python train.py --arch="transformer_decoder" --model="autoregressive pixel model" --dataset="aerial photos of the United States (SatlasPretrain)" --train_examples=203450 --image_size=16 --horizontal_flip=true --levels_per_channel=6 --vocab_size=217 --width=320 --layers=6 --norm="layernorm_no_bias" --norm_position="pre" --activation="gelu_tanh" --mlp_ratio=3 --head_dim=16 --fused_qkv=true --bias="all" --qk_norm=false --layer_scale_init=0.1 --parallel_block=false --inner_norm=false --positions="sincos" --tie_embeddings=true --init="torch_default" --residual_init="zero_last" --optimizer="muon" --muon_scale="original" --lr=0.04 --momentum=0.9 --nesterov=false --orthogonalizer="newton_schulz_5" --adamw_lr_other_params=0.0024 --steps=17100 --batch_size=128 --epochs=10.8 --lr_schedule="cosine" --final_lr_fraction=0.1 --warmup_steps=3420 --weight_decay=0.003 --adamw_weight_decay_other_params=0
Rows from block 3, named by matrix and row number. Rows with one number belong to one neuron. Each number is 128 + 32 x the weight over its row's rms, rounded and kept within 0 to 255. All counts start at 0. Numbers have three digits each.
# fc1: MLP up (model.blocks.3.mlp.fc1.weight, 960x320), inputs 107-213
# fc2: MLP down (model.blocks.3.mlp.fc2.weight, 320x960, transposed), outputs 107-213
fc1.142:140113164134149140168175133176098134210069142091082058188142114179095162160060094217128089089103150162041126145157142160176151092075132122109145134089161100173082130135099115145173154119168103128138047108148130136105156086150118178142129157137155169157139135065139120100159096138193101086177153124116118112079131103086080
fc2.142:168186190113125094101178062201107135106090185140122138165093105146160144140144043141104133142170146109124153049132152144119156137095145122106098145128171092143135163204111113149100124058123171123124116059147105105108108120108119164095204141128174147159121104128140171108065060120164072128153159148149141101154122055119101
fc1.143:167146148115129108130130146191102140090150097147145097165118079188136102126156124175161138167120118122144140118046144166127136106115062150125114104166129155184039086139179154094138060106165057123058079110088110143146133085136163077151170127107152129123130137110109121088144107143147105128083147091139127079131123120064158
fc2.143:125140111139141148144119099096122110114159080114110154071140113109198161177142112126097142107131120119129068122121191146146174147180152157104123151122096075091232207120124099164103135165028174122115156114137142079107104143132085165081133140158138101155147137122162159162102174153083112074118118142129143134069132138162013
fc1.144:084118156078141121117109138150126114175133185123075123148140162129086094186133145119106126088131166104109113120101132185119073118186212148212138104111076173113147149097117180108096132163116134141114150101064089090177099081088092109177116142130126145139093192082123136113070187208126180082087089140111129151120104122179146
fc2.144:133111128130100092105129122163100091075154119097061112127164121110140078077066138107145170189092142153093145140125134144125135102115110165113184174122114138105155006100070125145129064105155134123128083124167122118102147135125136131059120086118136161135183121197150121140125082163084170106114187090153104157177113148162158
fc1.145:079134159160099147119113116103075044157087219119117129176123111148197123115122158091189141123161127157184107138135113092128157116137120100166171080136112152115176101111102139125153104181125113187172118083145153084145101167149152152089170156175188163126062113123092094134202143066109118108134155133136156138146125122196135
fc2.145:158097193102115144114170059099180127116116107161191095089132139102091081149130109077179166143117072194120138215128121163135146101153102131148115108107145122141112165158135147113113130180118113106115125135146148073143104137184130132096151086092144126141077115138110123180118125156164202133130125112099096145132179175142131
fc1.146:141111147154118132184106156173055119144129161136157112123122134148138166136132109132055134103099159125107140085120119157117168072093106160164135142097099080117186089117178083079127071142103121148098113092110091130123139110114109112097097131206127128125138096151108167117146118127116163109134123106148126166123136184150165
fc2.146:091124157109071110123158103116176152127125126113142085100100120127067117118070129152183161111088093167171089163158110099125110124142173109138123113147150126068109092187091203197136158138155160067134145151114152114111114105124074152122150058118113138134134182130113050146146174167107160108113118130074075087141106110188154
fc1.147:149087100156132103164124179138131127068058095102081141186114135155142123100141108135180158139098163108093129177117143084155104076123134153107142145119153118136105124114111141086122158160125090111093116124086159125111198076089101068124154126131166150082112157082182140127124177176175150123156130165128133134107143126103064
fc2.147:178168081129102089115082147180149052102065189144174176106126143172115120078123150128184123132184115226139149083144136133097083134067159168117123058130160119155187147115125084139122098139145116150150150110150205124155129130107126132088097132146156135181122114157151151112166076122127159109119097095128126119111118096152090
fc1.148:138128139146156165186131139135166135156073172157117129159120083119079096165092082129126152102162132196159125121141126085135059143078087088129121128174110094122136182125077129162145076154089145150093101134149156125114141120174120147110111096174184125144185149099119183148128117125116126105127082112096095150119167079146193
fc2.148:172142126068199097162138155126113172132101122098103172149104122106166114131092169123088123094088113083157097141159102135143099150100130099149097130133137106112139123118163113054145139088144171098142195112157157159138107131138133116168136085141093105120143100194146121121129156158106159207104123145152074177058112076133191
fc1.149:148144175142060128129178133117123121118091070103106119112091095090145060091064120120102115153089178092084112118142177136175141190116108141128177142108142117136130131141123172138133129135128107113109056101088114105094109100182183139096148084162171094118116135108118123152105099086083101168076122157098128185147162140130090
fc2.149:154072122147157140130138098144027094144094158102165184084131126142126105135169096125134103163158146104094094106092108180110078102183153121146114066160166147107123137137165121143153162121169077112095098108105083148108148126158193156152108124126099126240087163104098123127129103148208117145115104164063141113076126123166119
fc1.150:143111137157115135145150156146131119105109141193106150125154145147133090148115163115153165143088127120191111106097096132143118127120080109141147149149119160188065074052192134138143069144138070169100081125125133113110091056150113085189174075139142179116147114117059151133050122115146120086126157111175130129143128142122109
fc2.150:153149159130177141099100105123123109107129141075163135105105142120137146076169124120135097091127149122125077128110178142073155156083113121133101112155195081073172209195105122110134127123133156119089150125127126082126098167105156183122146172110084092131122125110120095124123170180082142127101111135122127160076105171203079
fc1.151:149180138088132158068083122119062150094153095099159141153131151192176069116160109140134097104078167147134164193154066181170127138094105147098154118181164135126089155167114150126086207099193174150100157157136083122152161128160075138114105130115170132173083139123145115154089190095142158094093136138135156138171132194121117
fc2.151:126123045106149109131178084148137155098149204140085093156086145134166108150131118133144132162113071132109122146084180104071199120161136092136140145079111169143152105151133131127114120114088157160132120127169123138135130097132144103141049165126109174169210105138182123120108105128133151110172165142171076163122071095152155
fc1.152:156108088137104138150106101159137124127108149156111191104167104115151126153140118128116146130205100142078126126131122085120201109139143162140161161078140125219148144143100139122126149171098095170070184101191112139186121153106214079156088158141138128078137122153154098154102083154111142091124116092152139089111155063116137
fc2.152:164178138201121143124154127188147102080151144138110096113147105096065188166136104107121139098135123087125194086117103103123154111152150125066134114111135095108103129171137137119161115114160080166176113181139127136088144137134148135155110092130093139139146094111154152135101104053114162151120134123175151096158145081140142
fc1.153:177144113190051120064132106131136154101216173153075129096151118120171153147092094080153104083171147113118087105126068196125136114186116161161137186140133101112110077114087132128069188137122112091057181067132110140147137095075129177192179130124069095122140162174107135134118105161129158160166131139147124155117096137180113
fc2.153:131153114127089148123106079091148150143126181073125116109192012148066099128150154149131167151108105120162157110112146076161169121120114151122124110110128146095109116072132169155155130208156122083166103135093147105140156150153110162104162130116093112116152167124161114152132143103117158117144121140136083135180077121133135
fc1.154:113146194138165145116119159121188110210193122157123092134180114122124108090157116046142152137166134134184102188176118084125088137150130160113145111137088157125126138131122145115099102138156098132081136115105138083154122203146063047126185073170123156133082134091139137103133127134123101165075149107136180114129087148172123
fc2.154:069148113150122172143178096105123162112188151125070124100123128127190084144120114163117102122143094154117184130174100111118079128137132157149120155101134105139114143105116187186102140120162088165170145135111109157088112127089141155137104146141150063161131112099076108149133086100136117103170161145070108184167104102130137
fc1.155:112111130095135116095137171133151136142119102057142148111183185048190113165115160114142090118106140119144129075162083145117112130118123145130161100117134115071138157108092110153186170108095122132160120071113109069070121078049116133146141139136128127189158135157095139126118126122166088102159087145114201163221152146150112
fc2.155:171135142100174151097129101134099126103154102166112105102080134145190150139081165102123139144168159047125210136138116116139150174150163124135129171093144132133132104150166159066157090110133138143105161108132151156097082208148109141067114119135107152105163149165199157118075134123091170116085122082131117093131177128121126
fc1.156:188095127090172123091145080138130106143125088117150100118093122215148135139169094104125102112193117167105132079131119164117139105139161180202059141142162140113121100099148095109119125119161155086115114118131145156069156124218168150161117144106093136104144167106163067169148122156134123126093135060157103121113177136073145
fc2.156:145121133133132133121191085157134084121090129127141155147093170122079061042092076190107122159132114091136151143130105077123099109129144147123123141129126174127153079123104164125174119189109091107076161104132110092090055166187104138124070119117148102102152138151156106137133072133124095106175109111087173118124137113108149
fc1.157:189104140140156149046039106078161111081197109086076124078128105100189100072107145072124140127127101123124118205120079123139131174144076153163109117126101110139173128143135085154116189159127137160128166152139100166146162127174123108119145152139112088138151213116128172111143161174078124166100125167090114124133128178134134
fc2.157:082152151100128115147120141126109184142116117131145139164124132158147127131109065133090133135136077127159097046152136169092165133133084123140080148147122130124074146132142136094208104133181155133117121060159107134127119133074087127162152152115193151138061147134125110074137159159166104102150126131145097127150158096110113
fc1.158:139175104159100139193196102062112131133084098095105111135169115064064155132109090134119131140104124140112150121108167186110106129125100125176150123148121137174111137148125152156051146143126106108149112130135124143162195172033125134092143170160095109131110121119120171088073114188119152075149074118164109099124122142129146
fc2.158:159099192129121139200132163101189152138187138139108154155130117118142159145111138142116127105131122154144149166130070166155132113181073116119141070130093076078098116119160107123176164085097091123109110068194156121123125111084144132204132134150108129125111111067116080138114177088132163092132132108149152188182099103135160
fc1.159:196076143126087118095190088079124137076133166120125168094112154113139123119102157163180127170108145181099144124118135099143138153116103230086154129174102128153149125126124116136097131091123150117091157097131160102147146163135115106138096084180120140095152111144174082172161130181143122136133119137171159102118133130102070
fc2.159:178180130178104088133088194137133159162186134104120164138082102133080105130147124086110097157165199131109200103192153145107100131141132140177143151154234171120153097118156087130171191066137137147123135153157101140166170067105128197168109104114153130108115100102154130090090105159177114114119066132146151151092135167075122
fc1.160:098122188143156082155146129092221144116108145151081136076146136133122118113123126109155157070083097133177102151150156128133113102135151222073133152125089141090145127106117142124093170147175110149163143128131097133122094173068115084122111101170110112113116139166169179117116192142132161098082100166067116188138135122080130
fc2.160:100090121083106131160129116122087136176101127121183108133101143110150111118091082108042114106129092105090152072120175101114122132186140174129142202105159195120089098174132095160143079059173096090149131146092121067085176096155135135108115167139101095169149178120123068059204136094153129161144110120091086108125114135173154
fc1.161:139098092124132127169138121108098117171145134112176190137152187161135028157115181145121141144108086151127125122139095145119126077121190146105119147088084067170132150150159124115092075139130139126163189138046117114133203152129153106061146145164170137120136094143092124159160146145088124094120107132141105164160120140165125
fc2.161:131143139204103145065129132182195091100115135136103128165125119066085148096174109120144046084166126140180137134133177161171106120124184162117144117143143117125113143094126148122154155159152114176169117146159102157080111097156103130147105118110137098165190145128115122128119145103089107169067128122097091114112161099138142
fc1.163:118114160122147165124127131200123083173174111147138102127114135174099130185125153102055102107155113145081191109180124111144096099177178153123107136141069150136100088137135089144119106114114107117162095123151170158131156182170163170159082151084088159148147156112130139107116130135135054140130158136153208171132163133116120
fc2.163:124112145152162141144162054083163095073128152158126130052169096100145121143149136104179107147131184120100164159158120101155145114106126072138091133168067095162117050141214125111092150126137090047103128189131153111122108128144130168096158115154052198152114138070109157213072092185085197146113152103112132150112132149104181
fc1.164:153108081144145154115120084109069102100135108181106150101182083145132096145099109113116094160093141186150134119098086162119127143112130092078122110109105158074110139073105110204154152154110092121136165213132156133080120142115156121129101101047099080074077135183137096205149156073113156154090113125101106121142148166096160
fc2.164:072116108101119172167127119166176151120104102129142069135086141122146120124127141145071086119174150125132145159166160138119098112155224146163150154171114105163172070160165112068206137111141135142141105154117076120162104130134100174158129134125118139131151174044114175109110170104089100084169166132077066153166157131136133
fc1.165:147145158148161117147129109119101105104143141170087134193125102174141170122149158085154124123160113099136145104095112202108179146076181098139206105119138132176143113152164134161165220127110134152165136118144130177141060174120098160130135095110116090155126076151154060106146104141142141187046158099126110141147110123119159
fc2.165:148084140130136090138171096077087163086063117083133077108180151129146128039054146176139122112146169073103059078042166115154121136123113097129137170135099126170084128146100121130062115076100109143127103144128100073148183106204136113129105133122116080096065132125179142128105152104057151108135182110174144120155218128130115
fc1.166:150190144139099051123137121134134182131121085085129115134108165104152160126107149135185122137128175111127145139095141175092146118105137134165087143166122099134091102150138167031147070140162135112117095081099124146158134121009114148184210122092174168130138141151099171117120102101175080078100121121095101114124152086114137
fc2.166:114068139141049148070162132113170120091145124116194146127116131133137145074135153182169118086053078151171070133075124088161167148150092174129068127128124116174163153118128078195139113146158145112135157173105126112131111117167144140066139124124122160127121146173118125114132102205111150075119171171185131151154075150170041
fc1.167:100115084106132128128160122144121190119056128056154149151092163110102156119166136094106141120151119086127122106116107132154169146116174072115137128120140038106147140100146132153148128156179148094139192163062101078126161107124187125109114076116120131140191179101178146136136144185153160125108153100139120174158098143155092
fc2.167:174142107165123089116069126178160160198180138191144108228169095160113114102066111144117127092241114196146124062129128130128165147133098155141079119158091079137108161104101072124106165173127102110044103126099107092114147136093093128135080166135149121154150120094140106128143145159112111121086166130137137146085086174080154
fc1.168:091141113090075150115166089148117102131153083106119123188074097111110170113139127118094122130136130176192101071110133094209112086156095124133091175184128132099175071168130154124129100112150148105133160113127144095081183181108110094072112146127144111135130110132154165108137121142144105181144164156103124096133124181167157
fc2.168:072181087089103133104098084124146122134182074087146131113121109099151184085159078137090121108115142161134152148108147074132118114111104109120157085246162131139084100140080142145119119121083142126147040139144165049120136124080139109120088161142157090141111142117169125086161142123124061196136145184131128142170104105158146
fc1.170:090087116049139070167116139109117148068138109180094116085203073211069083159103129133133142099074160165134131149191144174114162082098116128066091170130179130177178125165159158142130125182171140122092135118118120147142111151173170185142150123168164105121102075101129155112063127124170105117141142122138070148141233168110121
fc2.170:152112092128166114105132147150125154157173082114198130134102128102125055092110131121129170132102158122096141174116143108137149119173140114154123147134150157078084138118112203126069114130180168175134127136184109124172092147130149102145131065116131107117177145157121113182142200144088162071114106078078101101157117148160150
fc1.171:109127140124123129166167141146046159146112106168092150134123105144129116139139123120064113126138099152121093157125169119138166056141128134126058123100081132152201150123159167105205074103162162145126119138102098137136085023109154159119057139197141107095133143123121179141147152155162149124161097046125112105103159142097130
fc2.171:094167110109072142150125150154167098109137134172099148136164128135083144143129128091137063102096192120118086104170195080105144134123123147122116112139169106114062173151094083205092137127118131093131174096124112079118149215127109120117159112137128150121067176105154188152202175159092136113156091169131097153161109142076076
fc1.172:149189167088072144134180072130078140090151154144081159070134136101118123101077125070079165135124095032129126180137125151159126088117149119161171105095117103134095144142122147148189165135166133012191165094180168195096148142132078149088084140130083138152090097129150157108104129120184104082125150147133115137161160126105164
fc2.172:204096111132158120082131098092118102137154083144164112173050143172156139123189116149099105132165108153109137088132106191120113114055115109124097113151134191092162140153115095120163095117090145133131127098104194111137118147133171154184163128123139131150128185071112185101126115079105130116145059170080157080176141115161099
fc1.173:124149169175158098153147158119152125116070117131183139176115165096086160095155117143122096147173129172150162084104167159109130179138101139138162120090174108134147131135172076151108115140138134179110103110163073150161120200108081091101126056120160147145106110181100181126158148147189162186121105173070097102142142130097176
fc2.173:124187108144143125108121151109150114112182113094165161190146157052110134137083141137119082147118104115138157137124115136126110118192149086125140134168127093186097184197114134137146171177104139155132134143106174101043114114138181162086070124154154104128133097103174119165160128097160204088132080122139078140142162146120069
fc1.174:135092197228118103135141132153157072147130145104111129110141160148140118107161064052152113086189189131116068135173159070090120186122093102112103123199086104174113114119111084115111116048152105143144160171163083114166143178154164177121134077119095188115089152108124099099065081117126083105153117107079186149099141159121186
fc2.174:088092162139089217109184098188087117124080091115167123126174110145161072141140106147202141139095211148118146107131167158141151132111118178156132125151157151106137137096065130138150147171144161117111127071148064192114150089179128124151122131103167146141126113141063165101097114153152090117126194125131164096144095104114180
fc1.175:134129084113108160105143106145116168151070117153110136161116080121130117114084180169159139148154095175140135158065117165133092126068198101147081136084148113095011141062166103120137076114115124153115157146081112126162170141093067133129045119113203116145188131148098189174085113082124173110157134106118102135158121160133080
fc2.175:079180150117173163155147100169098092102121118141162129129110139126116169112136072117132172126112102065130085158149123118131112150183097170124123158192104148121255125130095207120098162135113155128157113144126110182048134074122189150116196081133153158136059160079134062151153093186093060091101096124113198104127127090075103
fc1.176:159117153099136097083125147130141140156029093121116194141089136097124147120117163148130124139127099157112212174111163141080123124049172095173138157138163188084058121100153098125157130118086117178163096088145141143121124090113086101136198123046200170126136134108110165113126106063098116130091129174079058126150144150130104
fc2.176:099108097183139125077049130144140111142119134173166107115156108089140122110163104099138110107044102115114072154076100114153161101134077149125132119112102127152226186157078212110100110195113210151098164147117093146122098139138150111096095108144129155111108105171168135088138128146156097115164106154164213141136176095134095
fc1.177:135143128109093081155154103098098083156131077168132142074111190124123130085104163102094149129106109140126138168126130104109165141104130170151110198138087147136111123109144168118183117151103097116105120168159148131154200116135164161105112115119167114162173118089110161087182127080109147166147075081156086150178175124170140
fc2.177:106110101148150135143040129170154063128108131104133064118120126159172093091149133092101075100150130156090121148132137133105135123126140122094128079139056112116156158092122142117071150199171129091125086105123152071221089157088083107160129155145089072119132103104164119147116142145113124132120135118089135134116125129143074
fc1.179:110144138173123124040123134125094171130044116118146145087155167114115075109114047097105144149124127080165108148112157078149148129087164129155151109124142105151111157149177171082128140126119093129159196127154099131139115119138159092146108129101160156172119100148139138089182203153140098076101165177121193140086086127182145
fc2.179:117133203079148127152060125183125063112110116166136100162090115159115123122154122154124128116109141129116162154177084183142108123115160104113115117121128155128116127105183120178134103127174149154131103148181156111194097177135147190118127160124061111179139143163171145144161090154113141056148105113145095092111121136143084
fc1.180:082156073070123123160138089130085123169155127156144074054207109138129161168118135131112143132107158167149190091056154086124111100116177094141110150111134069119141097102081120057102143140180149160090175135110169128101144071138063141162160134086141133086123135132095108116157157107152137100109119129134112148104129119096173
fc2.180:119145143156169139164105114131121106101152105178061121128069107119122090097098173154097130161119108125126158164213151181135148134099096103151090114110157149134140096114109159159164134095163116124105087108130112086093096153110160171092122149113133145175104118114103183127103116100077161090178082158177093140147113122086106
fc1.181:118118123126104137104137137104122153100124148107103205092159123097105106124162129178109131145078094121072083097196156146050159162144103142048119097145102115153169154108135090122160095106067147076149185192114111104143137163123115103165155144113051143077168126143147148133149136167123137074106120109152151126119126092084154
fc2.181:068145119110175109093150158119108123137124123185102124130095185134148125129126145116071148114123123130098148161072134122181132135119078085161196123175157126084080095136203173184079139132181111175166078107122079130162102061116136132152148104132114137186116104144202094134126172099113156168112149094147175179138110188146122
fc1.182:155086131103125077177143133124100174095115106119123125212137182171159103128107070159097170093127086154151150145100091119141154100101045162136143164148081176160136166144139122103115140128092213108074167139128086147126135119127104118091166030122183111124109102103091092155163089133094116123154141117160176174200181094160145
fc2.182:145144112140132108112148079175113087081127124106173141150066096114078046148185145126150161110087153144073172103111112085187132132143125117088146095127153117130136121165122158143134115160129126140096095169123100113162128186077113130079006089133156139137117160159148139132146116151155100171085151133142161127131206151060113
fc1.183:127184104104136193135083093150128165137185140112110148185107110108115185135150135124140145154121092140202117120141146131139164090149138086076113162182098127113134110054133126110157122083138129137127121090143136106122130089133168186131147154112165118076109175123185069136109126150157191147117138085123102091159180100154090
fc2.183:144156140173157125184163140126156151124124097104129169114077130139173130156154173122191104104140143145150136147150106115157191116100122127154069124127205103113110113141156101174150145162150117095126169159140115151128141168104121110091138149112134152084169186152109129139172118133090148141138090125111049147084118138153105
fc1.184:128194142106131090115083132124142065136135081121119139119156096121109108105129206130181077175117116125140151143157166129120098157085148088136176123126127144123243114095211010168156145119153100148090122131119111082118099141129182137138065115146142131064136136130116181155147162148133100093123103142115103090151120114136184
fc2.184:132098124155121161064121165168141168138122155125139122104114126121132139166117093182125159083116139094089091134145102131119141120150104144132152144152156107106007146183122255011124153143153175160124155115108124171090167107166033126144144122113123156127109143091120103122141067129137100088162149067142132153158157127173079
fc1.185:129101182124175138141111149123077159142105116110138115112078138158137125089120138067134134088143130192127119138161157142117134106152115150146141129095120077135092112090126082161126179148058126131165142105066124147196172133107157146119052171143119114157161154135168115067168174118096138059128140111136128143154152141178138
fc2.185:135139059153105104134150114108178110093097131180131083172162177147137093083163122169155134161098112102113135123129131177146110171112122135120098118152100131115132100122109186090132084142159108107124174148091159181129144128119096197160204090157178116095109141098029157174149127153174086145112097114076120149144131094014108
fc1.186:093153129134130225159148127083135148144121103169105141110107132162141141140169099137118165131114163135088148123172099117094132071168120100079134120147118125145104101120124052148064166139091144087107127175164193183118174122092195139108141100176115130095123058097151144146158156146124103155076145102139176175111158131143118
fc2.186:183104183089151113110161167109136161170083169101113169106054133102102158143125157088136136110177181136172140100095138081182129124163087077146129118141145092070089132119123114143134144102134134193139126163107117134151111123099069129132221106112174128182060074095175172131132173146166152149109081164075139096047138151116130
fc1.188:134141099132130088144089161100128163111113156108152145189145051112138109131126131123112105162175101129104085044128089145142136119124122085183184138081045136099165120111119100125127190102177129070118166179095103174146116133091151168102154149149120118161104132134189086114148129151071142150105130157159122063068151095177116
fc2.188:065154124116129153169156124117054172143150137142095110104135174136123178142161137142113147119142130159152126124108200147093062126148140157117133096115151091165163161162099190178106118130150104196125114169148156148144180113132112080129139144139165074095160128153054062119105100114139075118121116110137117127135147155115123
fc1.189:104127129107170145041171099063093140136130170113158098117137154109144154123091128139192129159138077182116075179110114131108134083175117164175157087165101047099118091137157112150125085146117097172098134085160208117103170069103081178219111110135054107107157151153156094124117058127081106101108157089167135160124090199164157
fc2.189:143131135106095154161156179153085077094103125130129126129181124085073112075188179118084120157110157148104120172148125197120092131090203136135179208096160163102135107077067147104148091148116129145115130120100114112142105110167138115149078170129113136176210131103123095061113086141129116144100130160121130107209118115137141
fc1.190:125171143109127092161136208114144144113130155164148131112129144105057077159116148146126063130141167164127126162118146171116112132067158148068136174123120135163169132081155139082091128138138165134138179159178155097116128158159150136158172153128128142129140139089102088111160150122061135133102087133190164173102163158193142
fc2.190:145118132155156100142126153164127153130138121119103120180169140138203134134163124160176042118112152107108142140081133147122080128114164120123058078155083146093126150112122155143179176185129097159097131088097184162190108187124182137142114197153118107133124192148188171141115089090156103070122120081151104128193141131080120
fc1.191:085137116063114064132130138198133163088146131175148142146172125063110130157160132128159103177135145125060092087101099125134119138117107125028104170168189114154119154135103105173075123178117107044095155126158166144113148131141207142113093113165123153167118138123116100152101119150056069117130104107141137096093085169132150
fc2.191:176094104158093086156155170090132173122164151133154081140163181098128154085135108144062080109064117133139077139136131063096122115142152177125143156132098118115142102076061140105153125127079137163110118155128143111171113066104072098082134089132150138158121158135101142156135157086153147110113141125131105098105161167163089
fc1.192:128069168158165107144130129117141148154119149139166109113118091127116120134148110082122140093142138156095130077130113110129142062064130145142133120076167106123218117101116065118121120080099087125166139105152180171088137112105067101086115098200118184139130104138138151110157157148108161124127119093094100138145180173132155
fc2.192:112130136161173116112112097147149152146157105104114082120134147127137154120092120146107099162113161148172081160165114125120128101163155107119125081153136156176037174120105243126117147088175173097143121180074118149151107111188140142135142119079168053106142159110155123147139107083117084117185098150144118116143125139109169
fc1.193:188118110089137080097202120172049195096150121136124121108156064099106208151136149093112140156165119117118128138147125167126145175100117175114137123119133142136123090068146166146101127167139109137100150127176118081088078147131111082161101173125065064142146105097121129207111101130144112111175113134124128105115162116096157
fc2.193:150166083082112140164179120170054122107110163115147143132103167184081155092133159126177072074097106082108122148167146084120077108108150154150162141091190124174198079135084126138186115135106182103060129076156123149106174124115082118129092158097152137158134159092159163164028160141142146135093127078134135097116106087135156
fc1.194:139149146120159116100105104142136139167138129126182131157096102142080138133112119110144133117151133141118119112116140110070172155124137136103151107171074159090190103137194067184111069094110115124117091080106125137157222111102185140124103117101082119146081113089076127168158158184121182152113110111114187114127152097158118
fc2.194:099122163111115127176099152141121136114198130169140074101116153084139099193096130140113170075119118132115110123156131066151113132116129158119133189111171081151089149164138192118122135111162135151158187176116139159094086135133075112114146069108105133083128101157165152127158148129141069102130123151183165131163119114132103
fc1.195:126115106123114144148154103044129126117130071163126089072166108160105125141120171128166138060086102131175087212163120122136127143133050102098156182192122128153079056158094150181151112132090145099135123112173088128142146121028167075134124110124115146162156139141073127099071107174148149148104129145155148169162144164117093
fc2.195:082154106163155137135109118108117086094114198127161137103151135142106108137131197116154171048105167158178164141106135169189145123145157117133137199099142122185119114112129116145133107093136105087175115071074122075122108134136062110127136089107094170122149112108099109086055148141142098129201106124173128077134105137130141
fc1.196:080163110119130079141164085137156134143151115090097101141076092154129091117097189111067050102117106103126072094140168165116131134093175159159124112158106144204116183168139143165071142124118171129055149112135165153088139147131118137116137055177106209138118113142074124161149091118175094062148084116187106162099130166076130
fc2.196:169053124134076145150066160119093100155152118153149115149155118139160128166110153144121079161100084147150122147136117108059116159116086133143163234128112111098158177069171153098116145156115185195121137125186147108110147138094134194079149111142104183163117165065154093146066122104089165102155162089140162070054141184129080
fc1.197:118135156095158150112105138117142061098139128132194148124139108107091177189080123146108156185114110087100131102136135084125093112129102104137091136116099087150125140093125115132125075154162118089081177115122151116097111114074132132115152137066201138113143168074159125181144102173079089137138155128170153133119142082064229
fc2.197:152097171136091091133136105116147168182129109135105143058110170151114113102114177142085172137107151148155160094090163124136109112167181132081137142111102157087181083140150136067144172169078138132161134151084094108133179139105107140128125064093154099078146146191136102156121146130179111069098142146119147101175137136112124
fc1.198:172112090137163126167109081132136170143120183151179135156141112164150179090135155090125165116113165134091122192186132110084111158108122123103144173111154113152102095138109088117142061103083122115170183107108108114101141187149124174144172148145121187110158136154111144139096068125167099134136091126123117155113152060182159
fc2.198:087156146109112109115090096090124084142104107120129133132102066177108140130166093139142077150095165082135146114082166132189166122135071119177118153219130161202169180129220130099108149154116183090114102132135130139168113131083108149117178185111114165131126117183116115111106108131090123118123150102136220096166098114148156
fc1.199:106106140156081121143131120119095085160111146122140153106092117164116148149106099129145167054131100121105123171170132117125154194114115142195200150146088120147166119128167113140196118070148177160136119087195149129180143090115138152193107153145134156144126083142105123147182142095140131066138158113134177184116178126196111
fc2.199:152138131191098191137109081158120149091116122108088166088144181099127102112116129149209139086131133139179175167065141106105132121184147166096160088133166138143131079159100134162105093161185111148155207150154140124118169144237087102139134152120098057190099194150155118118101137142131098090115136099108200125126098144165113
fc1.200:103126131135138145134134106164099081147182084160192070168125113150086110102141101137072100078138176142096095174110149106123185125142126080099160127154108146113144090081107187133126143147133119143162112172117102136101163135171145091145151200082041140129112133103143036165101137182090132173076111134155143112121137111156129
fc2.200:122143118113123146193125115127189162119073094099076154085140128115126174171110181140162122130107070141161133156160136096125126128110229121169117165125111089137113108182141070154147108147138081146148114119086134094160110127109103142136148070124116108110151069129093192095151131072059111149143142144119123122097108106079105
fc1.201:107158154197193125110114126143100117153154128095189143075134155131083179150113097158118170117137181174149169127148159130116124142152140128152200157087136155114149171144163091134100135140107106075172115137125122169077118159138176099110123126121158142139163109162084081099093110100145155121140145110100157064109204042067124
fc2.201:152105151155141115111132169143146125184198106196140147150126173159115136173123092138187144185127048067168143074087105188117154131154071186100140066115141089093197058123202099124086126117129099178103197091116048118153142157084145128080124172150087123085142116131119199204100135107140123102178215149155177104101156091146145
fc1.202:164114133120174071153123086169113042096100064166167146122142092164150115117144140133104117135091121133073204067116139157128156164056141135098101176140162130154142064097116079124152144093135129134083083083122145085117140079119193064146079190111147143151115116155084131124153164161145145104062136113105139053127127147162161
fc2.202:043114122079106175147117207142156126098119086091127099097132144123071103157146134134131128076070143150164112148164112142172110119180094163143161170136110130108105108185141215088143137140105137149125193159109103172071095123115037148116139161131094151128123116079150140096064186101126102048145124164160129194192113156132062
fc1.203:131127105161111111081139148087117145113145100171137152113111079054135084157121103119124158191128144134201129126144094118142105131123139153180087065182132129173140057156156101162148186177122129079183170139164089114141142097145121147086134118150158130097132108125141105157210163113142168148128077133098104139087142088172150
fc2.203:144082164112132118112147083103161102113128191124117162129146102053141144077174120149103144088156130124160162125090153128140119139109124202164140136136115071138163162160078125158143207107066180110078095100125110131134153125101112080094111195077128115107090115124093067130140108126081162147131120167121119089144154093121162
fc1.204:108135093111163139161122151120107105139077074137150165140123056126131141101170092159151117109105138110114103079168130128114102127174120070106140140087135130096141108111177128120127086134110144054064120127166165159042164134122117111139046150115149144142136119058110151119158173090151121104157136076125165083121110138109129
fc2.204:123096177101230119127154105123095056156109115107131100170120173173133115071105181172102092164125213142172153138132092139124129106109150103130110163200116100154132125185111124124117182098100099163143182169155113171133112116092154080092127127110091158061127103103139071170113072092100117154093151117130175150116103145151142
fc1.205:096112149091152109134128088147105069131139120108138140150128113119182149177205063097070079110108204116140133096149151158102165155141095111128173137105131210155129069045157147163114183055137094138124097096147146091126156055107090116119125179073157157144103117141139105111161145101152125167052189115178098110151165114158119
fc2.205:139147100135110126152131138148167149127104090104081093080134120124065099125110169132102095152114121168142123173147137119146124100073147121186101131162154087126162086189133085096190113199151103107182144117109126115140073121117108149183124091174119133058132151098120204128154132088102089160167092099111095176118058118125103